python train.py --task="colorization" --loss="l1" --channel_attention="eca" --widths=[96, 192, 384] --precondition_frequency=25 --adamw_weight_decay_other_params=0.01
Rows from block 9 of a small image colorization model, named by matrix and row number. Rows with one number belong to one channel. Each number is 128 + 24 x the weight over its row's rms, rounded and kept within 0 to 255. All counts start at 0. Numbers have three digits each. After the name is the row's rms in percent of the matrix's.
After each channel's rows are labels from the 100 images, of 14976, where the channel reaches its highest value: "strongest on" is what is common among them; "place" is the part of the image that holds the peak. Only what is clearly more common there than usual is listed. The data: microscope photos of single blood and bone marrow cells. In brackets: how many of the 100, against the usual share in percent.
# convs0: first 3x3 conv (model.decb.0.1.convs.0.weight, 192x192x3x3, each kernel summed), inputs 0-63
# convs1: second 3x3 conv (model.decb.0.1.convs.1.weight, 192x192x3x3, transposed, each kernel summed), outputs 0-63

convs0.27 106:164093114139120101134119095134131134121141119144109115140112165098134133124170089121123121113099144113141118135139109142109148083140137128114141115150135131107138142158138086151162147142140123
convs1.27 128:173089108116143148131169160121152112141137173121115157161137133142148120139125176143121134101135120109110159107088137179092182144139161191128097155122101129128069116148120151140104123145109068
strongest on: cell type: lymphocyte (43 vs 15.3)
place: centre (74 vs 11.1)

convs0.165 112:140128166094113084100100122144146106094113125159133101078153098111162074129146164170102149122095116116144125137165138136102145175130116131111107129140098107147115130129118086124179099125160121
convs1.165 110:118164128149157171115130162128134162143137132144114093195149106117136169123162135137133155108105089145149132109149122110089102166090150134126142086118136149122120132119135109161098096172089159
strongest on: cell type: erythroblast (70 vs 14.3)
place: centre (66 vs 11.1)

convs0.0 108:030119120131127136153134094125119114132127102123113140128139132094146147118100170156127149073128151127158090109171145150130143141078130157106156130125163142085114112166125151140147149163124110
convs1.0 125:128117125168112103113139149109136158072135113157107132161130167096098119113135128066128151102126106118151119136161113131141166072151165116122066103142116146126133151138124191075182100123152110
strongest on: cell type: promyelocyte (49 vs 6.4)
place: centre (85 vs 11.1)

convs0.160 098:127124130136147213157131144132140163117102097134099151128131132149132129144190164105154127083143120109162097108139148125129124117142135132127114141094117139087124111137056095128136120140141153
convs1.160 104:106146138110127095171120145141162085136164121124148119143156074110154138110117128107123114123151108161117118096085136109112106126099133136110102146097112127152172134123088169109110133161108148
strongest on: cell type: lymphocyte (38 vs 15.3)
place: centre (55 vs 11.1)

convs0.140 102:142096129156103099099144087126118110139132129153118090147119134139125097149171131115114110103121121125156121132162131134138124183103151153153125153148109118097129153126156155134140121122133148
convs1.140 100:110082110111131143162136170108139157129166139201174145131125151141142113148120116118154128111126095108154142123131174147121123134142177130140069157113127119098094108127139157113120031168142114
strongest on: cell type: promyelocyte (27 vs 6.4)
place: centre (84 vs 11.1)

convs0.130 100:143170131094159111134108134120170129134119167141142147136109083132148169102132119131131100185157123145149116110136185135127147123124140153154161139135125140114070116168128135142174096107143153
convs1.130 101:158159142100142173130114130157121158159204123112143160125142108113106131111069110119150111147143142144126136136159124135169116118147070141091100140123154156163162113140139094133117194133151171
strongest on: cell type: segmented neutrophil (48 vs 20)
place: centre (88 vs 11.1)

convs0.100 097:082091160107117127127129142111105138148132133107130189160136132125149118107122092130142116179141153078113103139110135103124126136083099114141180095131156092132114125138117145117139121148109133
convs1.100 093:147150122137156100112116149192124080095128094202112113132109129073138132141131146139112100111135138136138106147147132097128099128119146133100147135115160145109171119119103136139174150097125123
strongest on: cell type: promyelocyte (32 vs 6.4)
place: centre (54 vs 11.1)

convs0.121 103:130098124143120128133135162132171149137141141108090123163103155154115130137093134153150152131202162174123111130124143111156114125130118130105136118137137115135152109148145146144110133112106134
convs1.121 111:104144076132089128126126102132117154091114145114142127094134118111142124132146118124152099111144144140145178104118098144140148138123106115082116138110109115140147143110132104083129095156138076
strongest on: cell type: artefact (30 vs 9.8)
place: top right (27 vs 11.1)

convs0.77 112:128110142170136109129124114083160063106116113140145098099092136122150125092092113117129127142137143108086093117086112110098091104134135112144137118116110141120105075095137162119078120098139075
convs1.77 115:093127100110130159114125160138110123166118125160086213118133105099096129148119120161168122133105121112136098170083118137129121162149118155123096126146130110169125150128147181102169114155158064
strongest on: cell type: blast (26 vs 6.1)
place: top right (32 vs 11.1)

convs0.75 109:116116153122119145098141159134124116123135125135130157135157113109126134127109143150105144112103140138128087132066117113164119090054159168106121119093137151114127098121099123123112166140075101
convs1.75 119:157103134098074144119148096128116153113135113147104176106137179099142123146111117159140103129129149129148115102126142146151099092114125142086140112163131149149155107134120137096133133139084116
strongest on: cell type: artefact (65 vs 9.8)
place: centre (70 vs 11.1)

convs0.142 115:120128130142138104130122109148124158147105088119127117112123124120160122133120089094182058128131127108070128164100114122177111191156155140131115114155136131149135136084130158123169162155117154
convs1.142 120:091151103093131098146075168112110093139115106155189107142117096140122099143147150141099126127120075114132132137117115093121170103128106164110126147144130095116151133124129106178125135113107129
strongest on: cell type: segmented neutrophil (42 vs 20)
place: centre (83 vs 11.1)

convs0.79 108:151081139154142204105126154115129107097158147158103130157145116128101119133115091147159177112120164139148110167121147147161130148115159102155155121138111129171110136165121153106113141131124137
convs1.79 150:094086086139125093097129137107123138126099163130145125134149114115114155095137144115104163068118113150143101124148150088152107118076141139142146113132123190110111112133125141111113119108103125
strongest on: cell type: erythroblast (42 vs 14.3)
place: centre (73 vs 11.1)

convs0.187 109:036144107126114168171150142146082131131106129154127155084104128163159159105136152128113147092103103142140127102081091092133147105139123084136125107116114157100097124094152135138120117107125118
convs1.187 108:129117103142110136151134170115122149104146112133166109167143156107112090148102144124146117138142105148152117111136148122083145124174162116121045169127144112076139166113111164145179100155099127
strongest on: cell type: lymphocyte (80 vs 15.3)
place: centre (89 vs 11.1)

convs0.84 096:179138108193145140162151109149113123123118095118078110144100133128107151122147114099104121173144115138137117099104151095091131128127137142124141118094142098124099150164120134141153140129141148
convs1.84 080:145145093122119108170127103143120116122116126145157146087137138135130137131122158119143102145127110094135141078143122119138133142146101124114093123173120144134154122128106127092151130100103169
strongest on: cell type: segmented neutrophil (83 vs 20)
place: centre (70 vs 11.1)

convs0.147 088:117113123105154149096160133153146144138113127091081117141092114137108172105138106118110129101122129143116092119136102118119124103150110153087163129162120107087134119124139145115187152109091088
convs1.147 083:142105150152143149136138133133132142149128106110111142097120167146106124148099168160144066147174149101160107119094113158137134120080140113117122100130111106088111149161151154104129112121164088
strongest on: cell type: promyelocyte (59 vs 6.4)
place: centre (79 vs 11.1)

convs0.3 112:117129150170151093103134143129130176123102098115081125132088117145095143133134168152139130106127124125084159104146168168121124158182188176149157126126123114116131138122088157148151118161149100
convs1.3 116:124183156168169110123140099102118130151131143125152059143114128105186117128160122074078107147109122119110101156156120133106132175119108123142076109161125125141089121117098103119106138144102063
strongest on: cell type: plasma cell (26 vs 3.6)
place: centre (40 vs 11.1); top centre (33 vs 11.1)

convs0.94 106:128119183132113103076168127127157170080154111121143138099109115097108139129104090134129138115082093135090110120160158127157099115099149142084112160077103148163114105110118098163174092140130143
convs1.94 103:114122144134158142096095108092178148137150141116110097125132127143145123168127143121117098161104153142140141177169160135149131138113145107137120115121161142087165139119157113083142121150085117
strongest on: cell type: promyelocyte (26 vs 6.4)
place: centre (61 vs 11.1); middle right (27 vs 11.1)

convs0.131 094:117090128113132110106108138104111143108099115094118118144160124105115116118120140162109144127106101122127060110079112121149098169062150141053134123132141131097177076130099144129140135149106079
convs1.131 092:125099127098097093133158156121112127127122078161108144058160163091097091133141107130137152140131133138137096205107128126162165082102155150138164097131160115113126129148124130105153079089116127
strongest on: cell type: artefact (37 vs 9.8)
place: centre (45 vs 11.1)

convs0.60 093:128140098140111089156148109116093098102201143098106110118146154136134162144120105152134107143087132121107109127120156127107094159173134128153155079108110060070118127134120134111133099130121105
convs1.60 084:124113147112151149163135186119195142159134151175104125134119147152149103134153124103166100096129142140153159187140101187109154136108137114171149151122133099137170157164148088152096100092159134
strongest on: cell type: segmented neutrophil (62 vs 20); smear: peripheral blood (60 vs 16.2)
place: centre (79 vs 11.1)

convs0.50 085:105143107140062152133160131123161138170137105089141107087118122111146123150127111157097150128124112120135101072173106098119121127126098140145119134120126177138117115119106122140103191152143130
convs1.50 076:127136118130119146094131097147157102169146079131084133137129116103153113173096124125154165148153093114156100122120092131127096097108135139131147130114136172082089098102148126144129121140120101
strongest on: smear: peripheral blood (99 vs 16.2); cell type: erythroblast (50 vs 14.3)
place: centre (78 vs 11.1)

convs0.111 101:175121090130159133127126134115141095110140148159097175100100129130156135116142130207151163148129162150117147154113132126138062110161114099135125101110141147171074061100111108129120098100123124
convs1.111 104:112078149159093174131124115137135145120134127138122194115134133123162092133138142122121157143126138166165142132105148137078125164100145130073155102157148115112161152135127111139111169193143148
strongest on: cell type: erythroblast (56 vs 14.3)
place: centre (66 vs 11.1)

convs0.90 098:132147117083144083125133132146110160127105155104161120066170121141126121116120178158069153112131125160132143096146163125090161153126103137123120135204121122149132153101147149119127156110104145
convs1.90 101:141169133107124122134117144125111176108126106124105122131099102096136149114117140156187126123155104149139147102120116145103102137143124089137108108141168089099098134096185099097135113154115104
strongest on: cell type: artefact (27 vs 9.8)
place: bottom left (27 vs 11.1)

convs0.58 097:126172128052135104078161110162167160138083073129088115161123144128093128142112169165095177139166150137101097086123117130163132120122103130155158125181164126134168124160110131126121113089126127
convs1.58 093:149110125169118143137149117108102151124126125093153144097121132107105133140160146109148117176136162159137117121154109134138158154111108151105165125134128148105129129122098124099180147104116130
strongest on: cell type: artefact (25 vs 9.8)
place: top right (30 vs 11.1)

convs0.135 105:178115152157118091136136125142162130136115127123107133132145134127117166112085087120140085128121118159106112114163118123117119125111098152129105132122180120095138121105179169161124124149135133
convs1.135 101:123094131116156123148095119098141125115146142108120168137153165128177147155155131120110084139138159155131123123076129106127153113128162124099118144109200124096120114119148104155123159096147124
strongest on: cell type: promyelocyte (54 vs 6.4)
place: centre (88 vs 11.1)

convs0.43 112:164158149140068130061085124090137135135118162146127102066137107116166134146152132127121150115117098122118181152123114119165115168158162124124127108112131119174120109106122143162111166154107163
convs1.43 123:088158150137212161134126161140125106129129123129169135154119104140109132134120108102153136129087124144125145087105142110140164131147169115155058134147129136122110159145148144184091120180163125
strongest on: cell type: segmented neutrophil (48 vs 20); cell type: band neutrophil (26 vs 5.6)
place: centre (28 vs 11.1)

convs0.170 107:173178101140100123149097104135110084095114112128129093123107127107122130145147128158076133220151123101090145144194134146122121160162095131145116147124113148140152130099118148117110138107131129
convs1.170 119:139091111106061087145123100138100137127168132122113077108145200141094124113103138150155118127128106093108117118181126105103169088125126139110138135129189114134158150127144111159105081105124121
strongest on: cell type: segmented neutrophil (97 vs 20); smear: peripheral blood (93 vs 16.2)
place: centre (81 vs 11.1)

convs0.72 117:164142155148155093112122153106101138114127143088123101083125130121099135137121129133135114109060129120117137100131142144104147156116132092138146163144140134121145169156141071156140087139146151
convs1.72 114:104097115137141186164102125125147176153144110163142120176118132121125204163132146111145158089121119135134130107135132135112084163113170161119066108132109133074118123099096167135117068159090111
strongest on: cell type: erythroblast (34 vs 14.3)
place: centre (73 vs 11.1)

convs0.73 111:225178106110113106108150097126174150148125165128144136125120138168102129119142107131144124174155124142142152139093106150125139129162138149125124094134134118129166158095141120130106150140080099
convs1.73 117:131108123128163113153146155108100097125114151140146091105124153115095132127130141136139097112162142132074123147094122117136127083110114138117078153128142132128140130136115163113116142171177171
strongest on: cell type: segmented neutrophil (70 vs 20); smear: peripheral blood (37 vs 16.2)
place: centre (58 vs 11.1)

convs0.151 094:099136147099120143129124097176165151133129101122107138158123163147138160127108145113111080133115155136081150131086155092160131106134134138142140098168131166127091126100106110110130128097104121
convs1.151 092:154109081129146136118097106112124123111149131136195143109132135141167068169094120141136101142198129132135142113099123146102138139128102135122119147053155075140126128130159128143110102116106127
strongest on: cell type: erythroblast (46 vs 14.3); cell type: lymphocyte (38 vs 15.3)
place: centre (77 vs 11.1)

convs0.162 086:140138115167089147117098121101121102152151111140150141115124134097129125169100113180142161157124129108120120119108130122093138140141136157126145073096164150133136109123170146100128081120141124
convs1.162 092:109124101081098149105166096112146125154180132154076184122134116116128122112115106122093140129103114135116134107147103150081134127147111136131131170101095122131166135159102075148071151118149169
strongest on: smear: peripheral blood (76 vs 16.2); cell type: myeloblast (25 vs 1.9)
place: centre (28 vs 11.1)