config = dict(
    arch='unet',
    model='image colorization model',
    dataset='microscope photos of single blood and bone marrow cells',
    train_examples=97085,
    image_size=48,
    crop_scale_min=1,
    horizontal_flip=True,
    translate=0.12,
    color_jitter=0.1,
    task='colorization',
    loss='l1',
    norm='batchnorm',
    activation='elu',
    channel_attention='eca',
    pixel_unshuffle=2,
    widths=[96, 192, 384],
    blocks_per_level=3,
    block='basic',
    attention=False,
    upsampling='pixel_shuffle',
    init='kaiming_normal',
    residual_init='scaled_by_depth',
    optimizer='soap',
    beta2=0.95,
    lr=0.0046,
    beta1=0.95,
    shampoo_beta=0.95,
    eps=1e-08,
    precondition_frequency=25,
    max_precond_dim=1024,
    merge_dims=False,
    one_sided=False,
    adamw_lr_other_params=0.0026,
    steps=9100,
    batch_size=128,
    epochs=12.0,
    lr_schedule='poly',
    final_lr_fraction=0.01,
    warmup_steps=1820,
    weight_decay=0.1,
    adamw_weight_decay_other_params=0.01,
)
Rows from block 8 of a small image colorization model, named by matrix and row number. Rows with one number belong to one channel. Each number is 128 + 32 x the weight over its row's rms, rounded and kept within 0 to 255. All counts start at 0. Numbers have three digits each.
After each channel's rows are labels from the 100 images, of 14976, where the channel reaches its highest value: "strongest on" is what is common among them; "peak at" is the part of the image that holds the peak. Only what is clearly more common there than usual is listed. The data: microscope photos of single blood and bone marrow cells. In brackets: how many of the 100, against the usual share in percent.
# convs0: first 3x3 conv (model.decb.0.0.convs.0.weight, 192x384x3x3, each kernel summed), inputs 0-76
# convs1: second 3x3 conv (model.decb.0.0.convs.1.weight, 192x192x3x3, transposed, each kernel summed), outputs 0-63

convs0.143:182138105163111115155138154138159153161168196115121134097117127157152165078162168120087150139121185158136118110135165166139148139102121145128130124154113150123202084153162068076121128124094105117109130121128149083116086134132101115
convs1.143:086087112165128100127139146131201080120152138168077189099144109149125179132103129155103149101112117124210135111136119141116169134106117114065131169179111129129030146126110144232145109084144129
strongest on: cell type: erythroblast (74 vs 14.3)
peak at: centre (88 vs 11.1)

convs0.36:187122096110107118141147167147106146123183105101166092133130121113135153126149123110081148128124151158128102123151111140143126160133118110125155114151139150115086151125172096115142106098103131154131128179128134157109132183086117120
convs1.36:072052141103143111130166166130162132153112101116089116133201146121088149131109117172135076143140150149065171138033159155177124097094221097143119155187130110145071112126124104142068129154144140
strongest on: cell type: artefact (59 vs 9.8)
peak at: centre (45 vs 11.1)

convs0.173:132149116136129135137145121156115113146164142125141082151151185127121143130137134138127103123109143115081153178125150144069125108126097136141141145131119107153127157135147139130146132129125144171165154126144114201130155121141059137
convs1.173:142145083139119147091123094093137128108145105099125070143149177124195159110157134132110128153117182156065109129081122163079122167194035177184091143123150140120151114199124055087184151152079104
strongest on: smear: peripheral blood (97 vs 16.2); cell type: erythroblast (42 vs 14.3)
peak at: centre (98 vs 11.1)

convs0.103:126163186046127130150121117117136103144111143095139056158126096121122131096105123133109129170131169123151060110187119178133120124180147154161173179133129090182117175090143160076138116134097141103193111128117108155123155145073110091
convs1.103:098180105197128139092124091177136149092096061127104128139094109094114051156111118200080115125123053096101094166068120128120135052144155163135117086137107099139145063142063091133141168133128081
strongest on: cell type: blast (37 vs 6.1)
peak at: top centre (41 vs 11.1); top left (33 vs 11.1)

convs0.154:138187180083122120107141073158120166099157150164112060057139106099096131159122115142073140166042103085108109165109177057113132146118112136133157143069115105151141159173119132152150092145132120132134125139145100131117163165106154121
convs1.154:252144078146093112133111170131104129106095155107115126123116115194119115152073109121111105231114105132124131155164116150115084166117134142168126103109143139134207142109146090101109115097126183
strongest on: cell type: segmented neutrophil (57 vs 20)
peak at: centre (62 vs 11.1)

convs0.127:097122114101112123094137115148142148088089151165143169162148145094135135113121068117145149129115147122127136111193185123145128182114125139136127096115145108125091112111103119123107183128163160138118131142080124158134118166130114165
convs1.127:116104118106133184068099144169161104115142139107111112224093153112081060122134121095122177079134094099130160121201116105126166128103115165134114079153152135144077203114096149148081120106101110
strongest on: cell type: artefact (25 vs 9.8)
peak at: middle right (32 vs 11.1)

convs0.26:151109106116114170117112087094105175149087161106172104108140184096119129149194137133142133096131121154103140125071177096126138061104124087110139112142104156150145112153128147150165111109152117103189151180114100129128114105124133103
convs1.26:194157169169056116223147174122069162167101170128129091129137130162159093094041181099142090132166103129109088129126177086141130086130117096150158125107121149126145135114172182132165143186133122
strongest on: cell type: segmented neutrophil (88 vs 20); smear: peripheral blood (80 vs 16.2)
peak at: centre (62 vs 11.1)

convs0.46:148085116143069135099103127095123126152128124147122109132112116172089137185121112147176098122130126145184110119208086144128146084107136137116142131117126140139087158061133059134132139118163135104124162128179117136071053135082157142
convs1.46:147108108179072120162110219120079165114140111133134217160147127106127147142118163156142148148130182131144066062105134150223142148143149204100124098064098142137151116058123120150132190192140084
strongest on: cell type: lymphocyte (37 vs 15.3)
peak at: centre (47 vs 11.1)

convs0.121:127118115146104137153136221157102121087157132160139059178160155138154132120141111105118122112146125136124102163110114181151119121142171126138176116150112150146121147106120142124107121131092167127130093154167137093148095147117135149
convs1.121:158112056144063146123111096162111152120163153138158145066117167120212142113103131121131136161076105146163154122116145148140108122148092168042142072163139169147145130131056123145181106142068104
strongest on: smear: peripheral blood (97 vs 16.2); cell type: erythroblast (56 vs 14.3)
peak at: centre (96 vs 11.1)

convs0.145:131119102093158066139117106112156142123107109135150123104142150134147136119166116114126172139113119128144152105122126126139077131115147099131077120044164149098115169155110119125123128153155089139125115113138130134142129120124147159
convs1.145:091147165133083141094152109088134162185142133134179106113171085130099131177089115147176127112153153122169119164119138109095110108136116128129133199089148169104143123130137157136156124099122119
strongest on: smear: peripheral blood (100 vs 16.2); cell type: erythroblast (59 vs 14.3)
peak at: centre (98 vs 11.1)

convs0.164:147140136094155123135152098137147115108138171186100091126095115146106167129167085154119130185116120115106153167150158119152178154104112126143153098111141107132146136129155101142120177163162139160165104129107128096101128123087159135
convs1.164:131131141143119162118182170146116137213040143134109078137123096103130100092097166179106133167120131161230079119104144105102122080157075131151134128132126148128130166131152161195147093063102147
strongest on: smear: peripheral blood (80 vs 16.2)
peak at: bottom centre (68 vs 11.1)

convs0.111:170101119141124149127113132121144155161109145122145141163119165160137127174160092093185119169141135110097172139152160135125144116136129134108126167144103097127089130195145085095174112097107096169159121109149169134164156160110158171
convs1.111:249136146167155094158135175132133150144152116134145103081091117115139080132130085121149086172122109169087147154148126153078061125153185151081132135129107162124229119136122146184102130086156140
strongest on: cell type: segmented neutrophil (75 vs 20); smear: peripheral blood (39 vs 16.2)
peak at: centre (74 vs 11.1)

convs0.163:194152137096158150150108100111122156146139144132192134156126138197105107139097141107124138130118126122141111121097153158071149157179135173156112131083135101150112054135161126137125096080226111146114184141126163142101097143120164106
convs1.163:199112128146147167131145142143172151145141153149184126092125109168148172087140157177147111183144128114195205201112124097140122166079134182174131047172125133184165141086148149086102082131121168
strongest on: cell type: lymphocyte (40 vs 15.3)
peak at: centre (65 vs 11.1)

convs0.174:175139115129140124123162161181167153119081160151113125119133173110090097084197112148128142108085128171129119136114107135107124106108110115150119093168139113121109107167184149142145119142112142120169131139186123119115096113087094136
convs1.174:156167133141171166157157167122144197124148125141052046111124160126139122126173136109144119145104107142115135128147104162039126059156055135092131137083109115133081123110133071129135103158162108
strongest on: cell type: lymphocyte (38 vs 15.3); cell type: erythroblast (35 vs 14.3)
peak at: centre (62 vs 11.1)

convs0.161:146139166096154111103198160117141108114126126125155157135120163173133142125183108150078151091105081144122131140107117165170108134147144138155122148159077133142120151189119130162130141136197158118120078156133148170107104127152146101
convs1.161:100130121143132128146148103104150157135155098131119157205118092131159135129137137119136136109116172139135146135109131109169160098113078201173156137124111106150130118129114160168117165201099122
strongest on: cell type: lymphocyte (42 vs 15.3)
peak at: centre (69 vs 11.1)

convs0.22:123123109194139088122149132146151130139102135117146157157144204152087138135136117086157102113102135139167197112134103122125123117178171168117123115184175157115077109096114132116170139060159163068107141134127154134188108158121150138
convs1.22:220149116186118116139139175114063163068118172108184101070102092176167070123135142157146182186134161143179197168154146177130111158138135086083132146126122162212165111109102145134115156135146198
strongest on: cell type: segmented neutrophil (54 vs 20)
peak at: centre (47 vs 11.1)

convs0.150:069158097186152203087148133172112143153139150115149125133106121132130141163179161104150101170113107153141093117111156054171146148104108135122096111134099123119111093155189114119105105157123112152102121149129122114158161104129093109
convs1.150:158150146085141168172110086102150109169132096127144182096126119095132154133111120116123069102112143075082137138118093136144191069098082148163152151135110156063147135160104150184127115124115080
strongest on: smear: peripheral blood (96 vs 16.2); cell type: erythroblast (39 vs 14.3)
peak at: centre (90 vs 11.1)

convs0.79:140180112072106083142161090096126088137091148167124111072106172176163155089171122114103062102123076167132106129116094119156111192197104148161117132107153098106100119157095107127158085130188138137104191147136129152119153088111156185
convs1.79:124052126161102122139127147186091161114090096152165190148169131143101119095145146088097147125081132091241086116153158117200049182124125103139135120100157143108144108084087168173120106110113145
strongest on: cell type: lymphocyte (51 vs 15.3); cell type: erythroblast (36 vs 14.3)
peak at: centre (87 vs 11.1)

convs0.5:182133139042096144118161160122102160156121129166161175148139138147108119141117100132146152137149122142158117151112127111099112124127148064119162177088131090148129145195100140097115116074035117162141154107123127114121146142102130172
convs1.5:195096127116166127140148104137251138180156196166099149089134140111120170134114114120135116124117128136096087108147086119153164094111145178159085140103132151103199094138082124155129149200151108
strongest on: smear: peripheral blood (98 vs 16.2); cell type: erythroblast (32 vs 14.3)
peak at: centre (65 vs 11.1)

convs0.19:145132102150083109172111130103139092137162152108127102152139195109187129131122081118120115107115125124103139129167157127083175129160115187130114159158171121174108163072180115102200126142180135107160162169154131119123130142107141139
convs1.19:146145143131138178121162127150132110169138175102126111091101129125156174150132205172133151122136129142146183136177159111147136127108106097185111153133167136134149116174145105103171137145197188
strongest on: smear: peripheral blood (35 vs 16.2)
peak at: centre (70 vs 11.1)

convs0.136:115154133124129121100118106102121117103130126122156147141081042135093136113113133119104132152098149138097106118135176138161158056184139126097157075141143094131116117137144151119107185137052120118081128138171129132114112122116117169
convs1.136:153110066127102179199152113122074114100163084141154128140137112131107145164129107109156133123169141092086123074114118111138145092143158119113134112119129078161110079147167083146140141066121120
strongest on: cell type: lymphocyte (47 vs 15.3); smear: peripheral blood (37 vs 16.2)
peak at: centre (69 vs 11.1)

convs0.105:127144140139077137098105110107148162171128143121140174155141159129145096133130129112113059102093148111152097146162115115150164146120122150181133122176120168106099168171129136203078172089146111121160100154157112165126045123111163093
convs1.105:098060165150166135147097107113122157091146176137155203160138174161163155148138145177163137100069124146142080079144163093167116088146112168107147110117132119109103146188151147100089102166130101
strongest on: cell type: artefact (26 vs 9.8)
peak at: top left (30 vs 11.1)

convs0.170:138131119194084133117179128101164186136117106165095151125131118139087095122134161086105128111148119129114128093116157115152140160140136159087126138154068133080154110148176141073130162089107154128166163093157139057086127074180180177
convs1.170:043071160160131153134103082111086132168209157144153134162113156140132033065106154110196108117139126123100112059117162115134143127126149100087122154135125127104106073158160145114116131114077139
strongest on: cell type: erythroblast (51 vs 14.3); smear: peripheral blood (38 vs 16.2)
peak at: centre (94 vs 11.1)

convs0.168:119121190116154129127141102142130067068174098152115101133145096109173118114069136155123118181106092107080153136140120104118125186144154159185116130138147134116171167144163160119144131118130120195158114160110116130101178123186143109
convs1.168:091108137100122113067134144173186115061164102144149129162093105147145098133111114141136130098113118053153154182086116116152167084107166124123131155121111102146122149129101105125129183173096086
strongest on: cell type: blast (25 vs 6.1)
peak at: bottom right (30 vs 11.1)

convs0.42:171144145175097094094122099143096064158151113118145101145123192063156143117139143148127101147101119079171140145086175120113072138136148121122149118140099086108131107130112097130103103135182119132079142119127116127089108090129175129
convs1.42:121153107096132104145112174140057169065152106055120113057116174122118185094138174196119160161110160138162149157207156096150099184183078093137176109129172112111196108135048123181160166149168146
strongest on: cell type: lymphocyte (49 vs 15.3)
peak at: centre (78 vs 11.1)

convs0.15:109133160118158114135160086095124096149135107126144079151128124112172117103145084112099150101122130108168132117132136117108124100127128157080098147143136108120117116121157149137104093112110120117189149121138124135126129120119167131
convs1.15:098099145107104138201113133178071175124095093086083109094079154130179103144079081142184165162073106151112084066075125078169101122150121102080152184103137181147180104119119085127151173135140126
strongest on: smear: peripheral blood (36 vs 16.2)
peak at: bottom left (37 vs 11.1)

convs0.171:101134066146109120150063146135150107144115186097145116126140158076099100038164137088080110107090175156127116099093198132145134095114166117143145144132108158163121159113118127096172147101172141156137168199137163106104118149101147127
convs1.171:163134090130142081113141063130090166167080129134083044084144096145148118124140177157098167167157119156087148181133146192126158158155105167215063126173178145099182160123157186142126147115113160
strongest on: smear: peripheral blood (97 vs 16.2); cell type: erythroblast (53 vs 14.3)
peak at: centre (51 vs 11.1); middle right (46 vs 11.1)

convs0.66:146141102097107186173154145098151099159071123141120125081114124128125146072143088126120135158121111091144116173099136147093118150142155074139159151181112138156144119117146102122096151129178098130075164161157125132066097110098141153
convs1.66:106129116113098119017125162079149153129114141160110109129113082127117135160135110188145096218127117143125153146104104130082059138117137162153136028134165149128157140142133153114127114128053141
strongest on: smear: peripheral blood (92 vs 16.2); cell type: erythroblast (54 vs 14.3)
peak at: centre (81 vs 11.1)

convs0.149:113118129122119114162122136114124142096146130128159113140094162166166098164143150143128100116182138114142174176119141085134138116120175150084121169057122118125139188192183135135132185135136129140095113139128180168156102165135138198
convs1.149:131153106090137153187148124212104133117096115068123127160152096039161151073072150150126124093131209150129108166090153113164116109180158151090170143098124162061157113139166160147135121101194105
strongest on: smear: peripheral blood (70 vs 16.2)
peak at: bottom centre (40 vs 11.1); bottom right (30 vs 11.1)

convs0.49:095125117134124149139137123105127136120137105092161138097180156133161157115109114116098122112110152183109159134094124151092162081116167133168080094157136218115102170032121150137184122099200146129166162185149068184067191121122182111
convs1.49:075097141108147117095104130114090158132101098091168080119189059094079132103103092088149121039109135170148131157157138141207141142067204126101126173123151146181121135163116094169100150150111078
strongest on: cell type: lymphocyte (37 vs 15.3)
peak at: centre (74 vs 11.1)

convs0.75:133116123134069183126127140126106099145114104161147140159114164131171148121177067130123111104100131125151149137139105151139166085104142127086138127122106152155113091139131132118145146123174092069120128116133124107142125108129159146
convs1.75:110122097111147193141193106186131125132105087097129155095126112142095110126099134155113150097161090140070165122115148092175116085133145117147147117185163164160185148089112140124154094216145106
strongest on: cell type: segmented neutrophil (59 vs 20); smear: peripheral blood (53 vs 16.2)
peak at: centre (75 vs 11.1)

convs0.17:167164073108145133151069108086133139096129149120199135145126185137150126084167131137097092149133163124137152148118138146119136059136124126170171106155147122110090121129159137139145130163108138151182105173140144123113123090126135124
convs1.17:091187122186161140162134177140192141167137184194192104137142090121114117071211162146135110115140169143111106147109133189082105158128127143111127202129209171119132109132095171107169091094111148
strongest on: smear: peripheral blood (100 vs 16.2); cell type: erythroblast (48 vs 14.3)
peak at: centre (99 vs 11.1)

convs0.179:163148145126118105141166138141139161149110106080135133120120074102106137094180145149125132123121112126158128132129133112097104156133117133152109116158121097156149133138123132145088086104078122141123147121129148115065125131140131155
convs1.179:019124128140141136191170109133149124126091161068167129188155143136172123118164139147118133081096125157105139062159152136098070129124061168154107098146155103109125113125132095098146087131152117
strongest on: cell type: erythroblast (71 vs 14.3)
peak at: centre (65 vs 11.1)

convs0.126:117101135107113163165123098070179144147151105136126186073116143121191110161136109147161151119141147146165088131150185127122126118145168109158121148118110160112109124138152070111089112152086057098134118162148151178154130168131081127
convs1.126:134207086134086148102092113090082025147182093130192099105133143160144100140190152124106108128155118173094142124103147139168101120110149105166111131155175133132096104171115125138168193127109096
strongest on: smear: peripheral blood (88 vs 16.2); cell type: erythroblast (42 vs 14.3)
peak at: centre (85 vs 11.1)

convs0.183:080156111111126152147083105117167141163161097110154179149107139160073088136107134081089122146119135117129090127092159165131108099124117179173124174170158107142110131156088176129129074112161105126174132140116119124122148150103138107
convs1.183:141154097132189214211129115083133163120154170113169055126093115139145134103135138114099124086180109172112159135176152168101183103074061160149131151131098108084140176130139140096087100135205114
strongest on: cell type: lymphocyte (47 vs 15.3); cell type: erythroblast (39 vs 14.3)
peak at: centre (91 vs 11.1)

convs0.85:155127120171148184134149143119115181095123127134090119160158134109144114117137164106119107131129146114109149111164122127159111086149136143128156093141155126116166102168146167129071113161058108110120124149134110081100121123142108138
convs1.85:098093051123162157120091217112079111124161154092179114125126109158115147062083092134139124141120194106165135164126096109120107153166074114180085173087180161156133133189130097111177137116155098
strongest on: smear: peripheral blood (100 vs 16.2); cell type: erythroblast (35 vs 14.3)
peak at: centre (96 vs 11.1)

convs0.122:155110165085175116127113141101164156171103128131097095122077098149141127126183080127125146159113111093145129133144168122086140166134115126161117148105116130120131159154151176159105112120143120142132122148103156154136141146147134134
convs1.122:134080095117062136098154092140088138167168130126128122108111165127106159117143136213135169178137169100152118095146146139076142155167076173113100130158142225150115095177109164154174180112109164
strongest on: smear: peripheral blood (99 vs 16.2); cell type: erythroblast (53 vs 14.3)
peak at: centre (97 vs 11.1)

convs0.123:189091075121062123164114101126169177126126113116197154103106160125111143105138158094104154128074161138139137154152145143106114144130130124132137138129145145105107105129127136160136131089187121092145141161138099153093116166175132170
convs1.123:175109071135095180163144163104107105143135120129102151103114110142142162129109153065179140109086106140162116098153153165167228098107080163166130193179097097124072169068132130103108119083125095
strongest on: cell type: segmented neutrophil (42 vs 20)
peak at: centre (38 vs 11.1)